Weights of a small self-supervised image encoder.
Model: 1.64M parameters, 48-pixel images, norm batchnorm, depths [2, 4, 2], widths [24, 48, 96].
Data: trained on crops of objects in photos (Visual Genome), 2.9 epochs.
Rows from block 5 of a small self-supervised image encoder, named by matrix and row number. Rows with one number belong to one channel. Each number is 500 + 25 x the weight over its row's rms, rounded and kept within 0 to 999. All counts start at 0. Numbers have three digits each.
After each channel's rows are labels from the 100 images, of 14976, where the channel reaches its highest value: "colour at peak" is the nearest of a few named colours to the mean colour under the peak. Only what is clearly more common there than usual is listed. The data: crops of objects in photos (Visual Genome).
# convs0: expand pointwise conv (model.blocks.5.convs.0.weight, 288x48x1x1), inputs 0-47
# convs1: depthwise 5x5 conv (model.blocks.5.convs.1.weight, 288x1x5x5, trained with AdamW), a 5x5 kernel
# convs2: project pointwise conv (model.blocks.5.convs.2.weight, 48x288x1x1, transposed), outputs 0-47

convs0.122:520530542526474489495476479463517522489504497519514481533521469460531476500500442507513464498546469518502485507492506525508514468527481493562503
convs1.122:504515514473517514528497482521528492551516537536538518539473506459493486501
convs2.122:486495507519492508458446528499513473507480504548487536500506533507454525486527502540504472494532515553507486535524523503463451504507518501500524
colour at peak: white; pink

convs0.266:504474494502517489513505487507479545514465527558479468457498511512503490511504484490516484493542521500510441496444491468453466489511483500522536
convs1.266:452494496511528512524545543531498493503505527513481504486469520490489558519
convs2.266:547469495529518521466514509496535517516480502473470496501523470567491496515478514535468534504551462481505506483483499519492528546470498511507508
colour at peak: pink

convs0.37:574477511505489492544496492504468496533483469519524474502502542550510488492499504502468543498449467503464466473491517485492498512519481504511522
convs1.37:501524563530515520547514485495485495529450489490491496498521479491502521541
convs2.37:504519473521489484498464459449502486500460499493501474505471476486491505524457489514512509491464522474530521505527498529474502422513545524489507
colour at peak: black

convs0.221:499473486486479515459477527518453505492485503516464483532501486472470516482585508489508474496504538522502506498516489508521464502511563475501507
convs1.221:493485529507518531560498546529510522549536492503499527519484483487516516500
convs2.221:494475533520524490510483490517533526508423480540526512495520517519489490504496501456508500483478526477518492512525512456534549536460502498471503
colour at peak: white; pink

convs0.161:522496528482497491540533496501450476488536518477546476525483497480505488472494506511473489467497461503510503480473449515505522473493460557472527
convs1.161:469538534497484491502538562503528509498566499487489484505505492481498490493
convs2.161:480529530481533491484504491459491522498511520501472453503541505510493499527496470491516498547499525507517481504467467474542540567507506528480471
colour at peak: pink; white

convs0.110:475538492482476495510502534512461447490480464492484526450526524492481468486500487523491496520486485449518539510550537503493492496500482494450494
convs1.110:539489536521517482471460520519476500455501460503486495493485530531541500518
convs2.110:502538483504534488514498510483502514548499506456522474540519494516527523478519531512466506490467483514536490483513464539492483505470459472469445
colour at peak: black

convs0.133:486551479518496512502514514455519510467500467435505475520464496503481497495511512497498469545542502468476500518473483504510504489468544543508533
convs1.133:488490468480475454449499485484489493508505523482498513493476455461509509450
convs2.133:488475482462480535538499523494507487496481522487448507536511507515546539461502446496520511518505490517504510493488458491476542504481470470507545
colour at peak: pink

convs0.39:500463482476484484486515542497499533485466534451536481506465460452467489503486558462511493518491514484488534510492509485528492504488470513528485
convs1.39:510512504513497499483535508478473509484496473498470493446473460478476458452
convs2.39:525519479485511492514507491537525491524495480548473489538530489528503533494495508556522472487493497494470548436457511511491515475481512499539500
colour at peak: pink

convs0.273:487515493503465485483507484488508475457466575525528465475470469483495514518484527491518496495510520528543538496529546462497488501478517477506518
convs1.273:455478507483519496491513524482517495519522460516553546535491496498526464512
convs2.273:473475468473494480506461441496533506496475484477505480541498530541519484503489500550509481517511531453505543491516517539503507528484468498504472
colour at peak: pink

convs0.187:503468481542524538503471496475457503497515482489547475481507526468523470517509476464500514464560501522489473482483450530480483502508497474512509
convs1.187:475499492508475494491541540528508512525549496499503530522557507531516524519
convs2.187:510476517521533489441500484472498485458477461490491480501509507562495540512479482514510521489503524445535479516518527480538529528496500500517517
colour at peak: pink; white

convs0.140:507473467525498531512514490508508480507468484525534473526519487511516549467499501514526464528496496442473497520471445533525486504495506444490491
convs1.140:486521505561566500493488510492471501495496531478505537536509483483474492493
convs2.140:516504525508453521503530507478537497473502518471488519472508453486530517439505487481496504498518504460544529520517522494518487461447509537510493
colour at peak: black

convs0.196:492515448532525511501539451487507521535490453516484527499539539481525516525502487509536467513516468506510522467508557504504488503499516497493464
convs1.196:551519530507498549473489493538515492465482527505478482515519526513471477529
convs2.196:509504494433480512517502477549465502499478525523501563499500525487497492511515534497544510513507537510444504497488519519542508486499523520475467
colour at peak: black

convs0.286:531494504432484563514443481465492504488495482467491528496472529479492494472501507554488520506538482502504483500514491482487508482496490470514540
convs1.286:518496507512491535491547559498520540498504479555524514508510506514528491524
convs2.286:469475468523527453498474484450485454484497502511527500475519536529496492472482520537443534515464502483515503475515497474511496463504481499510533
colour at peak: pink

convs0.245:484547518521458500492510549476531493464503537525514515499472500524507525525494519464478519507491547463474517530514508492526470547538478507497490
convs1.245:455513521482491518541526531510468497493493437489503515463509484490524501468
convs2.245:483523501478477444481542446485526497499508511512506542449549552525463509489503494498466481495515503518486511507522473467503489519471507493526492
colour at peak: grey

convs0.97:462537461496500533499530490461521489505493497510503506529520500514516469495494540483447548511447509532488480459490435498501513504500479497483502
convs1.97:479425507510472457490522482517491479513527525510502478530520505495533486484
convs2.97:507525459523482516511514476495491489485525489549498449463513511486475541496488511448501513466479446511507489542504500476468478532482508462473496
colour at peak: black

convs0.183:489553511513537516498493482521510487552513525545494505509507509459514503526504507485519497558498512494481534449507518529526519490516496464535453
convs1.183:495488487489503440456506510470504486531508548508479511518505510515557522497
convs2.183:540543470506501494489500514454494494448474534516512549467484470494512475491524504486485498466534512519498531485445540506491478513486479511530522
colour at peak: brown